Weights of a small image embedding model.
Model: 7.15M parameters, 64-pixel images, arch wide_resnet, norm batchnorm, activation relu, depths [3, 3, 3], widths [128, 192, 288].
Training: normuon at rate 0.019, 26400 steps, batches of 128, held-out accuracy 99%.
Data: trained on stained colorectal tissue patches (NCT-CRC-HE-100K), 22605 training examples, 149.5 epochs.
Rows from block 3, named by matrix and row number. Rows with one number belong to one channel. Each number is 128 + 24 x the weight over its row's rms, rounded and kept within 0 to 255. All counts start at 0. Numbers have three digits each. After the name is the row's rms in percent of the matrix's.
# convs0: first 3x3 conv, stride 2 (model.blocks.3.convs.0.weight, 192x128x3x3), inputs 120-127, a 3x3 kernel for each
# convs1: second 3x3 conv (model.blocks.3.convs.1.weight, 192x192x3x3, transposed), outputs 132-142, a 3x3 kernel for each
convs0.74 104:128136147128081128128082096128128128158157178128128169145157128128128192141128128128125128128128128088128128108099107112098084078102055132083126112128128151128128129152128128128128107136167128129118128128112128108110
convs0.75 096:128109092104128128121128128128094128090121151128177192128070128128099128128128128129163128128128128097133112148071128095128123141143135128128108126131090128167141168128128134128128128128128128128128110128102085062062
convs0.76 095:128128156146146128159153126128116082128153128211154159128128128131128128082128128128162128128093073128128089123128128154128116128128128128139128128088109128142128128128128128123128128128128186128126128073104128128128
convs0.77 101:090072128139090084152128128198158138138128128146098128128128128128128128091128144087154123128128091128128128128128122128174153179142171128128138144107128128128144128128128128128128120128128128128128158064128128125128
convs0.78 098:128128105128111128128142128200147128128077128105128131128102128098105083128128128128128128128128128138137128128182128082103128117132128128136128125128170170184180128128128141128128110128107128128128072133128128172128
convs0.79 103:147128147128177128139156128128128154107112122128080102128141147126128128128128089088099128128101139128084111128128128128068132128128108128128128128124128122128086128128125128166128128101128128097132128117128098128128
convs0.80 101:128072087150119123187134128154104084107076089128130078101128183089175177128158255056078128065119139128084123157163144184128137128111130128113111128132107119105128145165098179128134168128149179151128188200128128091142
convs0.81 105:128128151128128181128129128128103082160129083128128156128169128128128128174128128193128088219185061162164128087128128128132128068128128110083128128138128112128131140131133167128128214128112128128128195128128174128083
convs0.82 100:128128109128128128128128128142140130128128149153148128128128128128128128128112092181140128182128148128142175130128183128128126093104128128150128128128128128152119128128126096115128128128128128128128128128128138128160
convs0.83 099:128128081128128128124119142068128166102102124128128128137105128128095153128123143128116171128148146172203128140154128128128103122128065128099128114106128128128102153128128111128149128179141128128134119092087128128063
convs0.84 102:162087093128109128128128128140128128128128128156157128140128128128088128128128154148128128115170128128128128128128170128128128128128128148184157095128128128067082114128193084124204094174128094141061128128115089128128
convs0.85 092:128128157128128128128100101128128128128183129123177157128128128128128142086128130155128128128128128128173184149128108128128128128128124128128159156128128121137128153128128094128128098128128128162128150158128140075128
convs0.86 099:120118057128128080128128128128136149128179128128181138214128090128097089187128128128128128123120127128104085128128128139128169128165128128128112128128128110128200128145128104143128128128128123079128128128128149151128
convs0.87 093:140128161116128128047128128119128172128128128099128128128071128084116128071112128113095159128128158128152170128139146128128179128141117128128128107128147128167128128128128128155151128175159106128128128128128128148076
convs0.88 103:216184128140154124132095128128107128144128093175193161158136147115128126082128128152128160128128121128128112093128128111128128109137128129138128069128105128128128127128128128128080128111094128128092128128086128128158
convs0.89 102:113071087143113128128091060128128117178120128050108078094128141128128106128107128108106128156128104155128133127128100054128164118085162109128128182128128128092142119128128127188167106128122128095060147128075102128087
convs0.90 104:078079126094080128128128131128128156076128128128138194128128128128165128128128128058128128128128128128128088128134148128128128143128116128128128122119153128099128091117128071128112128128128240180149128128128099144106
convs0.91 095:152128128128170164088128128128128128128128128128132151082145149128208128128152128128128125128186175168128128123128113103123117128085098091128128128128126120128128141128128134090099128144128128122125128128141128128144
convs0.92 103:128128128105128128128108128146105122124114101103073128128139128128128098128128128128093072128146133128104153128128103128128148167099128089128128128171100128176174109128084159139135184128128128128126128128128128131088
convs0.93 096:125128128128164128126167128095128128128164128128128106229128128128155128128129128255199153152163141128128128128128128131130128128128128128131128128196128031101102143125128128128128094174128120161184128128163087098128
convs0.94 101:128135143115108170114158171128128104128128128156154128128128128134128128128125082139164128128128128168128128109128102128165128106128128128105128114128152128128128128148128128128054124128079161128102118166128107079128
convs0.95 104:128142153128128126128140128128150163130128128128128128108153135158165148128096128104176125095113116128144144122116131128148121178128108093136128128105128162128128128092128099105143128167147154128153128128101128128128
convs0.96 098:128128128128128128104112113092147169128128128128129128128128120124117145128128088128093119124137128118128128157128120128155072128152108175093081128102128128087103140070116120089128128128146134107048128072128128151128
convs0.97 104:123090103128099105099098094082086078132130080128128086128141168128156164128141128128135202128128125132090128127096128128123128128168128128128128128128128097128128107118128117128132074078128128086124089128142091128128
convs0.98 100:149128128128128128120141128173128128128074128168166128083128128123128128077128137128101094106111128134090128128088128128128128185132142128128128128162128159122128103104080128113119144103128128128128128114128128098143
convs0.99 099:128098095087128100117128128128128128072108081128124128128128128128128095128059104128132085128087163080116128135116094096137148118185128128098128128128128165126064128149128102128128128140128106080104128152128163199128
convs0.100 103:128159128108128128128095128128128108128151098148167104128178156128137182128128128128128132124128149113128114104128128093090115128114098128110128128128128128128150128148128128141128164128131129128128179186181128098126
convs0.101 097:128084128128107103131128128168196173140089128128138128128128111128128128117079109101128128163188193120128201117128123128107128128173128128127128128128149157149141128138084128138128204192128128128155128138128128128064
convs0.102 101:089128210106095128096111128126079089190138128170138128171145128124135128128128119128128128128125128088128128128128128145171151128128213189201099136128128161128075099105118128128128043128128123153091128128161128128170
convs0.103 099:128155128128101100122106106128204128128095106132123128093079100128128128157128128128128128128199201128224198128076113128172128128155128095101128128128128153128128128110128143113069128128114099128128128157216128134128
convs0.104 102:138062128158133147128168126075128161128100123128128075128082128137128128194128110128128105128128128165140124134128128147128128107120128131128151150157118124128126092089128128128128165157099128140128128128113100129128
convs0.105 097:167176191191154176128063128185227128227128128190158128135128173128128100137096128128128128161189200196200151128128128128128128049092128138128153128128128155200128128128128128123128122128128128080089125108128128102128
convs0.106 103:128128128118128128128089128128174128128128133085128128101108128137088122091101210128125128128128128128099049128139111128092103128128091128128162128128128133128193128128128128128123128128128128170128140169111128187119
convs0.107 101:184128144128128128147163191128128124204128145100130178108128128128128128128147128128198182097128151116128159136128128129128128128174149122146128128128156128173128128165128128130118139128128064128107111141098128128128
convs0.108 100:128128128103128194128128156128128129076128169091161228179128128166142128175178100130128147207135128215154128128082128108128128139155128124128137128171128128128137128128128128110128128109184128128152119128128077082089
convs0.109 101:138128128110123133113096112209152128128076095135128128115089128128138169138128128118128139145128128116141132166149127128068105128079128147128128116128175201153208108113111108131128128131128128130098144128073128128128
convs0.110 096:128207172122159153179194152128103128128128128166186171128128128128128128113128151128128128138128131128128107108138128128128128126128158073106128128128128128128128128113128128095128128128128090128073128120128175128119
convs0.111 095:097124128128128128128168128128094128128128114115128128128180143128128128121096128170152142184128110149128075095092128076128102128172128105069171128194180128189185171128152161128133174152117128128128102128128128128128
convs0.112 097:081093101097121095128128128128115091090108074045097067128128117128128128122105114106128128144165128116158128123111128114128154128128128128087109128115128128144120210214160211191151128153128136139084128128128127165128
convs0.113 100:128128128059097128128098100128128128064123146128112128091079126088080150147082171128144215128128184122101128128128128116115146128128105128125160128128128184124163128128128128128128132128138128128087128128128113128128
convs0.114 102:091104106128147134128128128128128128128120104128086074154134128128128128128128128128128128073124101128115136109144177128128228128128124131154128128128133140128141128128186111089163128103133141128228128132163128195105
convs0.115 103:128128123128128128128128128111119128128150128109128128094111128128128141128128154118128162128128132092088086128123128128153128135138142167128128128085128128070104128121083091128128080148107183133128128128128161128079
convs0.116 097:142165128128128128128128128128137128167128128128100124128128128128179211128128143098128128143079094128128128118128128082087128128128128128120098128113128128128128116128128084128128128128142113110136122128128157128128
convs0.117 102:183128153186147119155095117128128104128128080128128128128128084128128128128155142128128128123111216178128128128128128128128128141128128128139093163128120128128075128128128131128151128132128121089128128128128079112128
convs0.118 099:181145128107128128128128086190135128094128128128131128128128089144128128128131128155128128128128128128128128087056108128128071175128128128128128128186060182131145058067128086128117106128128128128128081128128128128128
convs0.119 096:096109128128128151080136128128086105128133128215255128128128108128128104128128128128128064128128128128137123107128114150128142182162125128128089128128107128168128128128086128128128144128125128128128055128182076128228
convs0.120 102:128160149126128182128112128133160165128128110128128132089111114131125133128184112128128143107113128059101070137128138128122128128128145108133128128107081110142099105128152128134128096110148128128128156161161128128128
convs0.121 098:130100128102128139114128128128128128099078128128093128128118128128157128128138128128128161128128125097088128128128128128128085132109095110161128120128128128128128131128145188128108147128074128078128128122128128111129
convs0.122 104:139128154128128118128103101128128128153128130128128073128075128141128155203128171163100119111161113080140156139097128140115128105141063101128133143128089161128093128128124128088128081096119128080128128128128128128128
convs0.123 108:071090128128128104128140075105142128128140138128099115128134172128128134210161107063128128056079128174128061090128131128128176128128128128128166140175128128128128070128128088139138073119097077142128128115128100112116
convs0.124 096:128128128142096115128128105080083105128128081128092128128115128128122128123162128128128128155177128087128128109144097128117107103128128128128124141176150128128128094128128072134127114181128128065128128128128136128109
convs0.125 098:128128144128128176128128128131128135102128128128090128143128128124173122180237128139128119196128149128145128128128128128128094128128128132128128090128128128098096128106129128128165045149191128139128128128097128207161
convs0.126 092:126130128128128129128128128128128144128128128145196128110089128128090128084115128128105128108132091088103128136128128164166128128128160112117161164147128133113084169128128108128128103128128128128128139128163117194112
convs0.127 100:128128179128128128128128158132098101128136128128128128087128157128128128128128128168136128128128128128152128083078128128128102114128128121119079126128095128128121128092151101120144105136128128086128115117128128128163
convs0.128 099:084128128081121142128078128081128171128114154168128128128128128133128128109105144133128128128135160130128128128151197081128128128138172143128128128128154128087158128128128128150128128128128128128143128068128166128128
convs0.129 102:128128132128139103128148128102059096104125128149110159128167128128168128128178103184158141109128128098087130128109144128106106101106128128128128144160156128128128128128128143106128128126128128121170098128111128106128
convs0.130 101:128128117087105147105100128128133128128125128128158160128128110128128128128128092139128141128216128211196215128128116128128124156074080128123128128157161128128128162128128151127128094087199153167142130128176178128128
convs0.131 105:128128134071076114119081128111128155095128109099128128150128055128179128162111098118128132128153128169180128175128128128128128128128092128073128150128128128140118102091098120128107128095098098128128128100128128128123
convs0.132 103:131128136128188128144128128120128099128128128186158128128096128157128128128100128128121122128128128115128098128102128128128098144088103128128128101128128128128128128161134128116128154108128128128128128128127128128128
convs0.133 097:137128136103128128128176128128105102128112090128085013124128159076128146128110154128128128128102118128128128128101128160142128128128119150097128122128163128128128128128128128109128110103159128128128128128128128128154
convs0.134 097:103085116128057128128129128092077068181128128154156116103136140128135128128128117069066068128088128130106114128105128128128139128128133125124128129128128128128128101126099086137128128158183161126128128185128128153128
convs0.135 103:075128122128128128128128130128087114128128128128128128125128128146148128128128138128128128132128173078119087166128114140128128144127107128128135128100084128107120115128114128128089118128128128176150128137127128128128
convs0.136 106:142148128128100116128089087163128128128179184128193128129138135155128128128152160124128135128108056128128128128128128128098061127128128184120154128128165098128130128119078128139078116128119093128128133111162128104128
convs0.137 099:123128128129128128128128128116128151124128128128183128124128136127128128128189128107124151146039134128166209128128093164116128128139148113154158128090128132128128129108177128128173093128173128128157124097203140128114
convs0.138 095:128083128128106123141128086155128112103101128116128128128128128126128128128128128128098128089132128128128094128128128108173140104143128128128119128128128149128173108128128128128128128128128153185128128162181128128128
convs0.139 099:128075075177152146128128125128129084100059128153176191128136070128128152080128110128163128081124082086128128128128100132128069127128116139128112163128128190128101128159128128099128084108128103080128128086128117136128
convs0.140 100:128092128128120085128119128128128145083132113085120128128090128128123128110147128128142128128128186131128129128128128128128128128128158135146128113128126128146119113128181149128168128128139128115128128128128131126128
convs0.141 099:125128126099136153081131137128154143154111128075128128128125112128128128119128128168136195128128128091082126128128148144128128185128128228128161126128128166152128128128128056128112087128109128196128126169128128168151
convs0.142 099:128101128128070095115094098128162148099135128128132097142152128128128128128113128157146128090132155076128142128121176128150178128194110080128101120128103144128133128128128128118141128128120129098128128128148108158128
convs0.143 103:046053075128128065114143128128121128128128128125141128128128121110090095128128128128128187128128128111128128133114122128128110128104113128128099128081128128128117095141128075128113128124093128128128112114128128128128
convs0.144 099:114128128107114128128107128128102128130128128128181189128128083128128128126110113128128128141128117128153128117070134128128092128128128095101128128083128128124128128128128128128128103128128128128128143128140113127128
convs0.145 105:134128109133134085128119096128128176150128128128122109154122103176177128159173128128118070128135142128117076128167141128108128128128128128128102128124128123128128128103128128099128105096128132069128105128128128128128
convs0.146 102:128128175128128128127128128128128143077128157103128128141155128120156128128094132128128128135150128081128128128128128171131128128128089128128128128128129128128181091159128144137187165155195128128128128128128120128128
convs0.147 102:128128128127128111158166128108128134128128128128145128096128127128124128158128100112128128128070165062128128128117094150128128081128135112149128153128128158166128128128128128121128101109121217190128187162128128128128
convs0.148 100:128116128178128125180128084128158160099168145167178135113128115113127128128075128166148101128128128128128128128128128095128125128128128102128138085128128104128128098102128093128117042155128128119085145128128128128128
convs1.74 090:113128147128128128128101128128128118156128128128128202118128128152148128128128128164126128128116109093128128187155128128142128128128128097112128128128061104121120128128128079128128093128151116128128128153128101128128128128128096128128121128128128128128140128161047128168128154128199123137150128129
convs1.75 113:128177128128196128130146110096127124093096128084128097127129094128127128079056047128128044181153128146149148165128077124128075128128128128142090128140107128150128096046128126128140083140163128091128105092128101125123128128128128111128144100128128136131128128138144135182128135128128128100128128128
convs1.76 113:128128167128165128128063126128111126128099128128093105173164075128128128127128074198128128145128165141128206140161128128119128128123128128128138137160128128158128128128128128128128128128128128128142122128135128128128147133101128093128134151128100128214097112186110073128128170128128128128128125128
convs1.77 087:150128128104137071128139128075128118128128128119128100128066188128084128114113128128110155080104119108128068143191106168164092095161095128163061128165128128148128128168154139170181127128158128079128128128119128121128128106128189128078128128128129138128112128128128126159132140128128145128128128128
convs1.78 100:101128128142128128138160095105148128118143103145143124128112151128155128128128128128128128128128236128128165149128128160132128111128175136128143128128128117128128128128128128128106128175128128158153128128128137128091154191128128106128128128090128128128098122108128128165128103086128128093128128120
convs1.79 099:112142102128128162156245142128128128126128128117128128190134128128125128128091128111128128106128128111128128128219140128128085128183098128131143128159128112128126128128128109124127145110128092128128103113183128128122128088128128128128128147128089142128128119143128093117186160127128157099128124128
convs1.80 098:128137128128120128128128128128128133133104128125131151115072056128128128128097142104116128128109128128098125128128138128128128112134083128128128128128115086141149165154128128128143128128128128128139103198171190128051128144169128128128067128128128164140123128064176128087076128141128128128128128128
convs1.81 114:143118095128110108098128128129128137085128128125086128093128128128141128128128128128128132128173125108146128128128128128128186128146128128157158128207128138128171128128125099128115116073097128128128144131102128106138123196128111154128069141108044128128128113138128128131128101128128128127122147185
convs1.82 087:066148169124153151126146128169128128176122159165128128128128128112136144128128115117154145128128088128124128128128080128128112128149128128128160128128128128113128128178128146126128101128128128084128131105128115128128128128128109101084128092082128128128126128128128128128132128102158165128099164163
convs1.83 118:128076101096115128128128153128126128142134128128128128114103142128128151128128189128130128128128089134128128128134178112128128117128114083097128119071106075080145128128128128128084128114128128128128084174128127128128128093080128065049128108098106128084128128076115173053117130128128128128056128128
convs1.84 081:128128155128133128128128128128128142157163128128128128128128176111128131128128127168114158128117128128128069128128110178117128188128128081005118128086128078095128128148128133140138128128128110128128128128124048128165128138128124128128128198116128128128181128128128128128174128128120178096128172128
convs1.85 098:128128128128128128128123115160102128128147128128125096128099116128133128128107128128163130128128128128143180128068128128128135128104128128128128146128128054128136128128128098105120134128128128128128128128081128128147133128120128128113155111128139128121128122128150128128128085128136110133128128128
convs1.86 098:164087165097142128162073090128059095128092142128086128128147128128170128197128083128131128128128128128128128128128128093128128085128128141155087128086158102093111128128148133124128128128128164128128166128128128128128140128128128142128156110137149128128128112128128128189128099128081128079104128113
convs1.87 094:206128128128128128121072128107049128128128182128182128128145137128128128044128068098143128128128128128128128128097143128113128128128176128089128128070131142095080159175128128128128128172128128128128102097157182128128106128191128128128083128128128188160128128111099144128128114122081128128122143128
convs1.88 107:128128110187175128128096094086079064174184128217194132160151128128176128129128128128078128163154128128128128161128174128110128128128178128110120143128087130118128128128128128105186092133219128128128178150084135128128128134128072094060076118128151128141105128128128114160128104114103137128092123140
convs1.89 088:128190128149099177178128128119116128128128107128168128153128131128128128128198128128128120145143128128143124158128128128214128128104128115128167134106168128128181128128128140100117094128111115077128128128128105138128128128171128117188128128167184128128128191128116128128136111168140128128128128173
convs1.90 091:128138085145128102128112154128128127111128128074119091128128078128104128128128128187128195128076128094128128128128128128128128151186128100128128075128128128094128143128181128128128128128134128128105128152116135128126128128109116162128157128128166162128130125128169128128128182127128128194128084137
convs1.91 088:128128128128128064128085128128128151128135126128157110128096138119084128128109156063065081164128139128145077128125128178128128065138128128156130140153128129128128128129128128148128128128146169128128128074128128128128126136128156128128128128128128128055120097097085128128176159128128128128128133128
convs1.92 110:128154128128128090108128121128128106128128080128124074106138137128093104130144112128113139135128127128128128098093128128128128128094128128158128128128128187128128154128128164114105112128143128128128128190128128128143190185128121149128153204116172148130176128087107128199128141083128128128162165128
convs1.93 094:129128128128128128082128138128139114128090115118128089128101128128086118162128128153175165128115172174167128174128193128128128128129128086128128128128139108116128170168128128144128128152128163131096128113158093157128128128128128109128128092128128120186195128128128128084110128120128128158100113100
convs1.94 101:128128128128128128185088128128133119128096122128128110128128128128091084128111128128078128162128128115128128128128197174090190128125106128135153128128128151128164152136127128128128128122128128128128128128128101063104167128128128128128154136099128133170128128115128170068128128131128140149128119190
convs1.95 106:128153128128128113128128133170128128078128128128128113099112128128128128128128128128128121128075118138111128135128115128128128062117139121115128169128137110116128174128128187139128157128128131125065123139128161128226135128128128100133128139148079094128128096128081088128128123128083151128090128095
convs1.96 117:114140128101114117131104128123167108128128102128076117100128128116128128128128128086142132108128114150128147128146109138128143138128128128128128128116185119128128160128128128125128128128152115128149106149128128128103118128181128128128138128128128103128156128051128128128179160128128174147141178143
convs1.97 120:128069095128103087128128128095128128103128130128114125128140128110082128078109155154128128105107088117128095128158128128128160128101128128128148128104128149129127091128104128128128168124128128128118126128150128128139163101128128128116128128128128128101128152138128128077128159081064125128089128128
convs1.98 101:097114128128125128136116128117099095128128148128128184128128128128180128128128128180128119189128128170128128123128141110128128101071128094128128177180154190169128114128137156159143128128128070085128128128128112128145128168197116187128128160115128128128128132128102086061142128128128180128145128128
convs1.99 089:074128128128128081183136128128128128128168128128099099128093110128128128142139128128128128180137128192193128106107128128167184128128128128128128128148128149128128128128128152157128128128128128128128073128103128090128169113166128138160128145101128123128150128128131133128147128128128128128133135172
convs1.100 087:128078128128128128128086169128126102188128128128111128128128112128128128128098128151116096176162128086109108112128157084127149128128115096128128128137128147128128128128128108122123080128112128163094135128111138128096128128158128128128096128128128109103145128128162144152055152128128128159158097142
convs1.101 095:221116128198128128135085076113088116128099128140122158142151128128128128161141125155128128108128128128128087128128128133128128134128156128143128112128128166129153129147119128128128128128128177128149128128128128074078142101128168128128128115128128128128149158128128131128103055111070049128128128150
convs1.102 096:128148116130108128110128128128175128150128128113128128128108128128111128157129083142128128073094091128128044125128128128126128075128136122128128128177214128118100085095128115128082128091128152136128128170128128128155151121147102128100097128198117074067128128128128124114128087128084128128128065128
convs1.103 109:123117172128129128128128101097128128128128128128128113131120161132128128194128128128107122128086128128204111128128128128128128128158134128184128128128128128172128118112082128128158128134128085128111128132128116110098164124128140128128165128128128128105128128104128139158128128128128153128128128160
convs1.104 112:129118060128128128168147159108128137128128071100128128128128128177079128128120160147128128128153123128137166135151128128128108098138128128128128128154094124153205128080076128125098128100128181128133128128128199128128206128071191162133128140128105098078170121128128105088114089128128128128128128128
convs1.105 109:208141122076128100128128128128131139133128128128125088111123095128128112128128126079089125128128182128128128128153128170162128122163099128182148134128112127104128128128128128130128181172128174128086128114128156120128128166157128128170121128111157114146079145138098094128123135119175172128175155184
convs1.106 116:161128128195103161155128146128128128148128128134128171157127128159119128128082136068128128128130133174089128128128122128168128128128108128166115128128180128128195140128161128096128132104128128115182128128128090194068137192128116160172128232135128152110155122133137128098128128111139101109068128102
convs1.107 114:096122128128128128128128166108095128128128128128119128124128096086128128128128182108128052128162128128177128149128128128165147128068130084103128128084130088100096128122114091128128128144170128107091128128128128128136210128101095092147128086128135099128102140134075128170128128128128128130096128137
convs1.108 105:071112088158152128111169128122084087128129128152128151115090101128128095128128128128128128128063128128145128128160128128128148128128128128128128128128106133149095125128099128076115192128128174136147128123175128128176168133105154071128129045169128089128128093093128128116093128155128128096128131106
convs1.109 118:151128161188128156174169128136089080128128107095128106128128106087128093154128100109174143118128164124128128128120128128088141105128109123097110128071118114131118128113133140124133144208183128093172128140170100160090128119131128128128128128142123128128068128128128128161128157128097128128124138100
convs1.110 125:062076128090109128128092108128144128090123128092128128157128128128076143083046128128128101128140128141128099139128128157128128128128128179128137135128128128128124066076128070101128128128138128128128128128114123148091128128128141128101164128128137204128117128128128143128128116131137040128128128126
convs1.111 090:128128077128137128150128128128130158155101114128134132128075128178128182128149128128119132126123128128128128123128102135128159128128128128086128127128054097078128100138117093130128119114128128128128174128128095067128123150147158128128128128128208128185178149133128133142128112177091135165117105128
convs1.112 126:084133128149183128148128128128128108169128154197161185134131128128128127128098106128128128128128089128149115107094065081069090138083103147127103128128155128128165128112128092128125128128128075097128128118108128128093128128167128128185128128173104124116131128106118153132128107149128128123128130128
convs1.113 095:128105105161128152128128170128128128137128147139128161128128128128100110125128097128102153128111118128177053128128128137128128128128128128128128128151145128128128136128083047083090128063093128128128105100128131096128128128128124128128113139128128171159104102113128128128128147128128190128142122128
convs1.114 088:117106170113145128128128128102096128134177118128128128128128095128142128128128146128119130141085128128128128143149128105128098128128098086128106100092128122103163128128090128128128128085064128196128121166071128094091128128128128205128128151128128128128128128128128128128131128128128128128128109127
convs1.115 080:128128139128128128128128128137155197128128128083128128128128128148128128102062128128128128108137128128080128128144128101128128091116128071128128128193122137108128128128128128128128128119126130128128108128128083138128128112164129128128128143136128128128128153142128128128119141126128128165128128128
convs1.116 121:167128122199155132128128088128111100174114134166136128122128125128188128128128128181128128197128128144128179128106128164138128128128128128128128189193179128153128142145128128128142128128128128128128128116128145128128135128107131147128111128135189128163128128114104128128149145128128128128128128120
convs1.117 099:101098165128128113228136128057098063104128107127128159128061094156138121108128128133158149128128172128128160164080128128107128192128116140130167130094128128128128128100128128128154132146156128128207128167136128149072128123128128128128106128128128128079059128082128128062128128094128126128128128085
convs1.118 103:157147128128170136113128128069111128130160128128133156128018128128070128128089128128128118141128128128121102109128128220128128124127116135128128128123128128195128128128128086128128101128128105153115128074128148097076131167125128161128128128128183128109128128104128128065128128128128128128128125128
convs1.119 100:128128128128159085084128128173128171192128136128128128128174128128121128173128074128127136128128073100128128169183128128128120128160128128128128128119197128128208128086102155128128128128128128175128128140111080128205128123128128128128114128164128128128119128159128128139128104128065128128110128128
convs1.120 106:208137116128102073105072128128128128202152128211113151128128128128149184133128128117071128128128130112094128128128128104107128128190128128118119141128128120128128128128048128128128128128128128133128128139128047128128102128105145128128164128097117131197136128090135128128132131128128128149128138116
convs1.121 094:128187153128096069128100052128128099128152152141128068128128128128152128128152128114100128128090128070082147128112072128099065128128128128128082151169107165155128137128131083128082092118128142117211128108190098139127128128090074128139128126128128128129138099127143132128128128118128128128128131128
convs1.122 097:128151119136126148128128128109128128169116119074128128165111117128128128105078128128128128128132129128128106169088093158107128128128128128097128112084171128116128083128128128128128128128109128128128128128231090160128128141128128128106142087124128159123128160173073115114128093094144128128123128089
convs1.123 082:128130128128128128127074128127087110174128116128142125117120093128128128080128128125128128128128128128117095128095122128102128128128128128108144162128128128053128089128128128128125177114128107181137128113128128128141137097169183128203128128128128106126128128128088128141128128128128147128079092128
convs1.124 089:117067128128179124131183153128147128128128128128128128128128128128158134119128128128128064128130128101128128073093128157094131128128128128128115122206128128181128128128129122159128128165136055128128048122135128107128128133128160128110202137128159120128128128128128128098128128128128128128078100102
convs1.125 072:128128055140128128128128128137128113128128120128128106128156111128128065128128128117128128083084128073128128081128166128128128169128123140164128128128143128128128128128128128128086108121128138131077116082112128128128128128128128128128128116145128128128128128128167128105081128106148101098178128128
convs1.126 095:091160128137204128128128128128134128146128128128131128127106128102128128111088128133169096128128128125114091128128101128128128125080128128128128084115128128128128128128128195150159128152173128128128146128128128128128128068078116095087110089117076128128137103128124128128062073127128108082128115112
convs1.127 095:059128097128128107128128128140128128111151152128128128137132128103093128056145183058079128133128128128161128159128125140128093141128128128193128128165094128178128123128128096098125100125133126128111128093164165153128128185128128155128128128128145111068128128128128123128188128089137145128162181128
convs1.128 111:224128170118128153171085128128128130179128128110128128128128128158115128175146128081122128128115118128137128113128128142136128075128128074086076128165128078103118128128128088128128178150104201204128128128157128110128128128179128128128098128140126128128069128128128091128107087128092090100066097093
convs1.129 099:128128097128148128128079093097121128128145128128128092128128128119100128088122128128128038128128103143128108152148094171128133074128196128128128120128128214122128128083115128128128128128135128128128178128128112128108165128181128128155128122153099105145128128128102081093161138128128161095128161128
convs1.130 100:189161128128128107128128027128104117195205128184201128116128152133133128128094128128145128195181128128128106128095128105117139128140128101128023128128112074088109128128128128130128168150118128148112128121128128128128130134128128128054113109074128128128140128128101132099122128128128068128128128128
convs1.131 118:126052128128128128155155128184116128128063128182128105128115088177128128128128128128103128145122128131191174053146128129128153128073136128128105174137097118112061128132094085096096128062107069128128106118162128113146128128128146162163128128133103131128133128128113128135120216128148154179128128104
convs1.132 109:122128188128128128143175130143128128112105128159134130128126128115143135128128163128128110128128128110111076128096089171158102197128128070128123128135128135128161128161144147106168097128143120115128085128128123113137158133140097187178128203176128164111128128128128128123103166128128173180128174128
convs1.133 092:067118131084128167121128130128128128128128128114107128147128128128148128114128102128175157130111128134075105091128128128128116158146084128107060128196158139198128114085128105126128074102128128072132108128128128128091128128073128122085151128108111150128128128058128128110128140145128102125128090102
convs1.134 116:128144128128162128128128128128181128128144128128163128128149102128094128128179154128128101128128128080085128090085115053110128098128102128096093128122111128128107128128134128128128128139134128128120128128128153128181128128074128128103128094125128128128128128096094128128078144100108128128128176128
convs1.135 102:128160128128088122065125122128097129137128142128128128128128104128128106128181128144165125128147128128128128095128074128128130128128128125128128128128132131128120092109128120146128128128128128128128083128128128164128128113073107128128108128128128128128128105128109128102127230144128166128128128128
convs1.136 084:098101078094128128128109128083116077128128128128128154156085091128128158117102128128128128161140158115119128128189128128128128128118132128128128128128092157171128128155128128128128128137128128111128128114137128128120128128190105128166124128141128128128140128128128128128128171173128128128091128151
convs1.137 099:128126113128122128128128128105128128083128128128128115091075145128128148155128128128128096128134128128137128128128128128128094128128128128145128128119128080136128128128128197161128128159162128154115120128128079128104158128152126128128128128141128128128128128128128128128128155084128128128128151128
convs1.138 099:128087128128128128150128128161166133131148125128128128104128154128128125128128164128144180128128128128138128156128147128107167131173098128170128128167128104128128116128090128089077128070128128134128128144128110078072124162141128128152128185169200152175153140181249201190105093114128128109128128128
convs1.139 096:128052128128128128128129140128121128128133118105076095171128128155128128128129156146106117128075082128128128128128102152175128128155128128114098129128106128128128128128101128120128128128128121128166128129128128164126128128128169134130166128148120128167103159169128128128128102128128128129135109128
convs1.140 143:128112128128132128160181159128118128128128101128128128130128128170141128128133162124128128131128128098083128093128118128128149153128128128128128128128128094096128125098087128147128108128116113156128128128128128128091091085107094102128130128128128162128128128128128147128130110134128097128128144128
convs1.141 092:128128128180159128095128128077128128128128128075107071112128128128077128128052090106117175151128128143136128102128128128127127117128161128128117128128128128128041128131128083128128086128128128193128128128128128128128091134128103128128128128128085128128128128175128120128128128128135128152202128153
convs1.142 084:128100091113128128156128128128128116128128128128080128176119128128128128128120128110128128128128109081128115153056109128128095128128159105128081132107128128059133128133128140128154128152142084128096179128128128131095128128163128133157130128167128128128151145128128135126128128142128110121166128128
convs1.143 093:107128128128128128128128128086128128128128146128128128139128095128121128134178128147168154138128128106119051100083145128128128151207165128109182128128128128173128128153156128160128128128128128128093109128121094153132128132128128130128128128129128110144128121128128114100180158128152185128104128169
convs1.144 090:128128135128117128128112128136155179127171128128128101106128128128128128128128128115128146128128128062128128128133118128128152128150128128128115128128098128128128128164152128128106128128128129138128125128142116146128128128069063077077054083097141167128128128128137138128112097128159128128129131128
convs1.145 110:128128098128122082128128111128128128153128128110128128128134117217128114128122128128152146098107082095128074100102128128128138190113128130128130092087128128128128147206106123128128101106128129131128128133087108124100157187128155128143154136118128120128116128128122141128122128101189174121143187158
convs1.146 076:079128128101128128128128128128128128125128128128128096097128194110128113128209128128082109128128128100105128128065128074128088137162128128118110128128230098128128083128081133128128156128140130101128173128128128128147128096128128128128142128128128109128128128125189128128128125128128084128128128128
convs1.147 101:128098108128128086128105108092093072128128094128080128147128128103153128157128172128166200128114171128197109128128211128103128090128128138166171162128128116121128128128128161147128128128128128128097078067128128055085151128128128095128128128128128128128128128138128191128128138128128128108128128128
convs1.148 107:148143094148128128128084117086129137107115128128083061128127128128128128128128116122128128148186128128150128128128135190141128114128142128128128174128128219125170128129150077103073103128077128128108147128128064110147128128128128143128106128111128128172082128189101069128170201128148167128128172203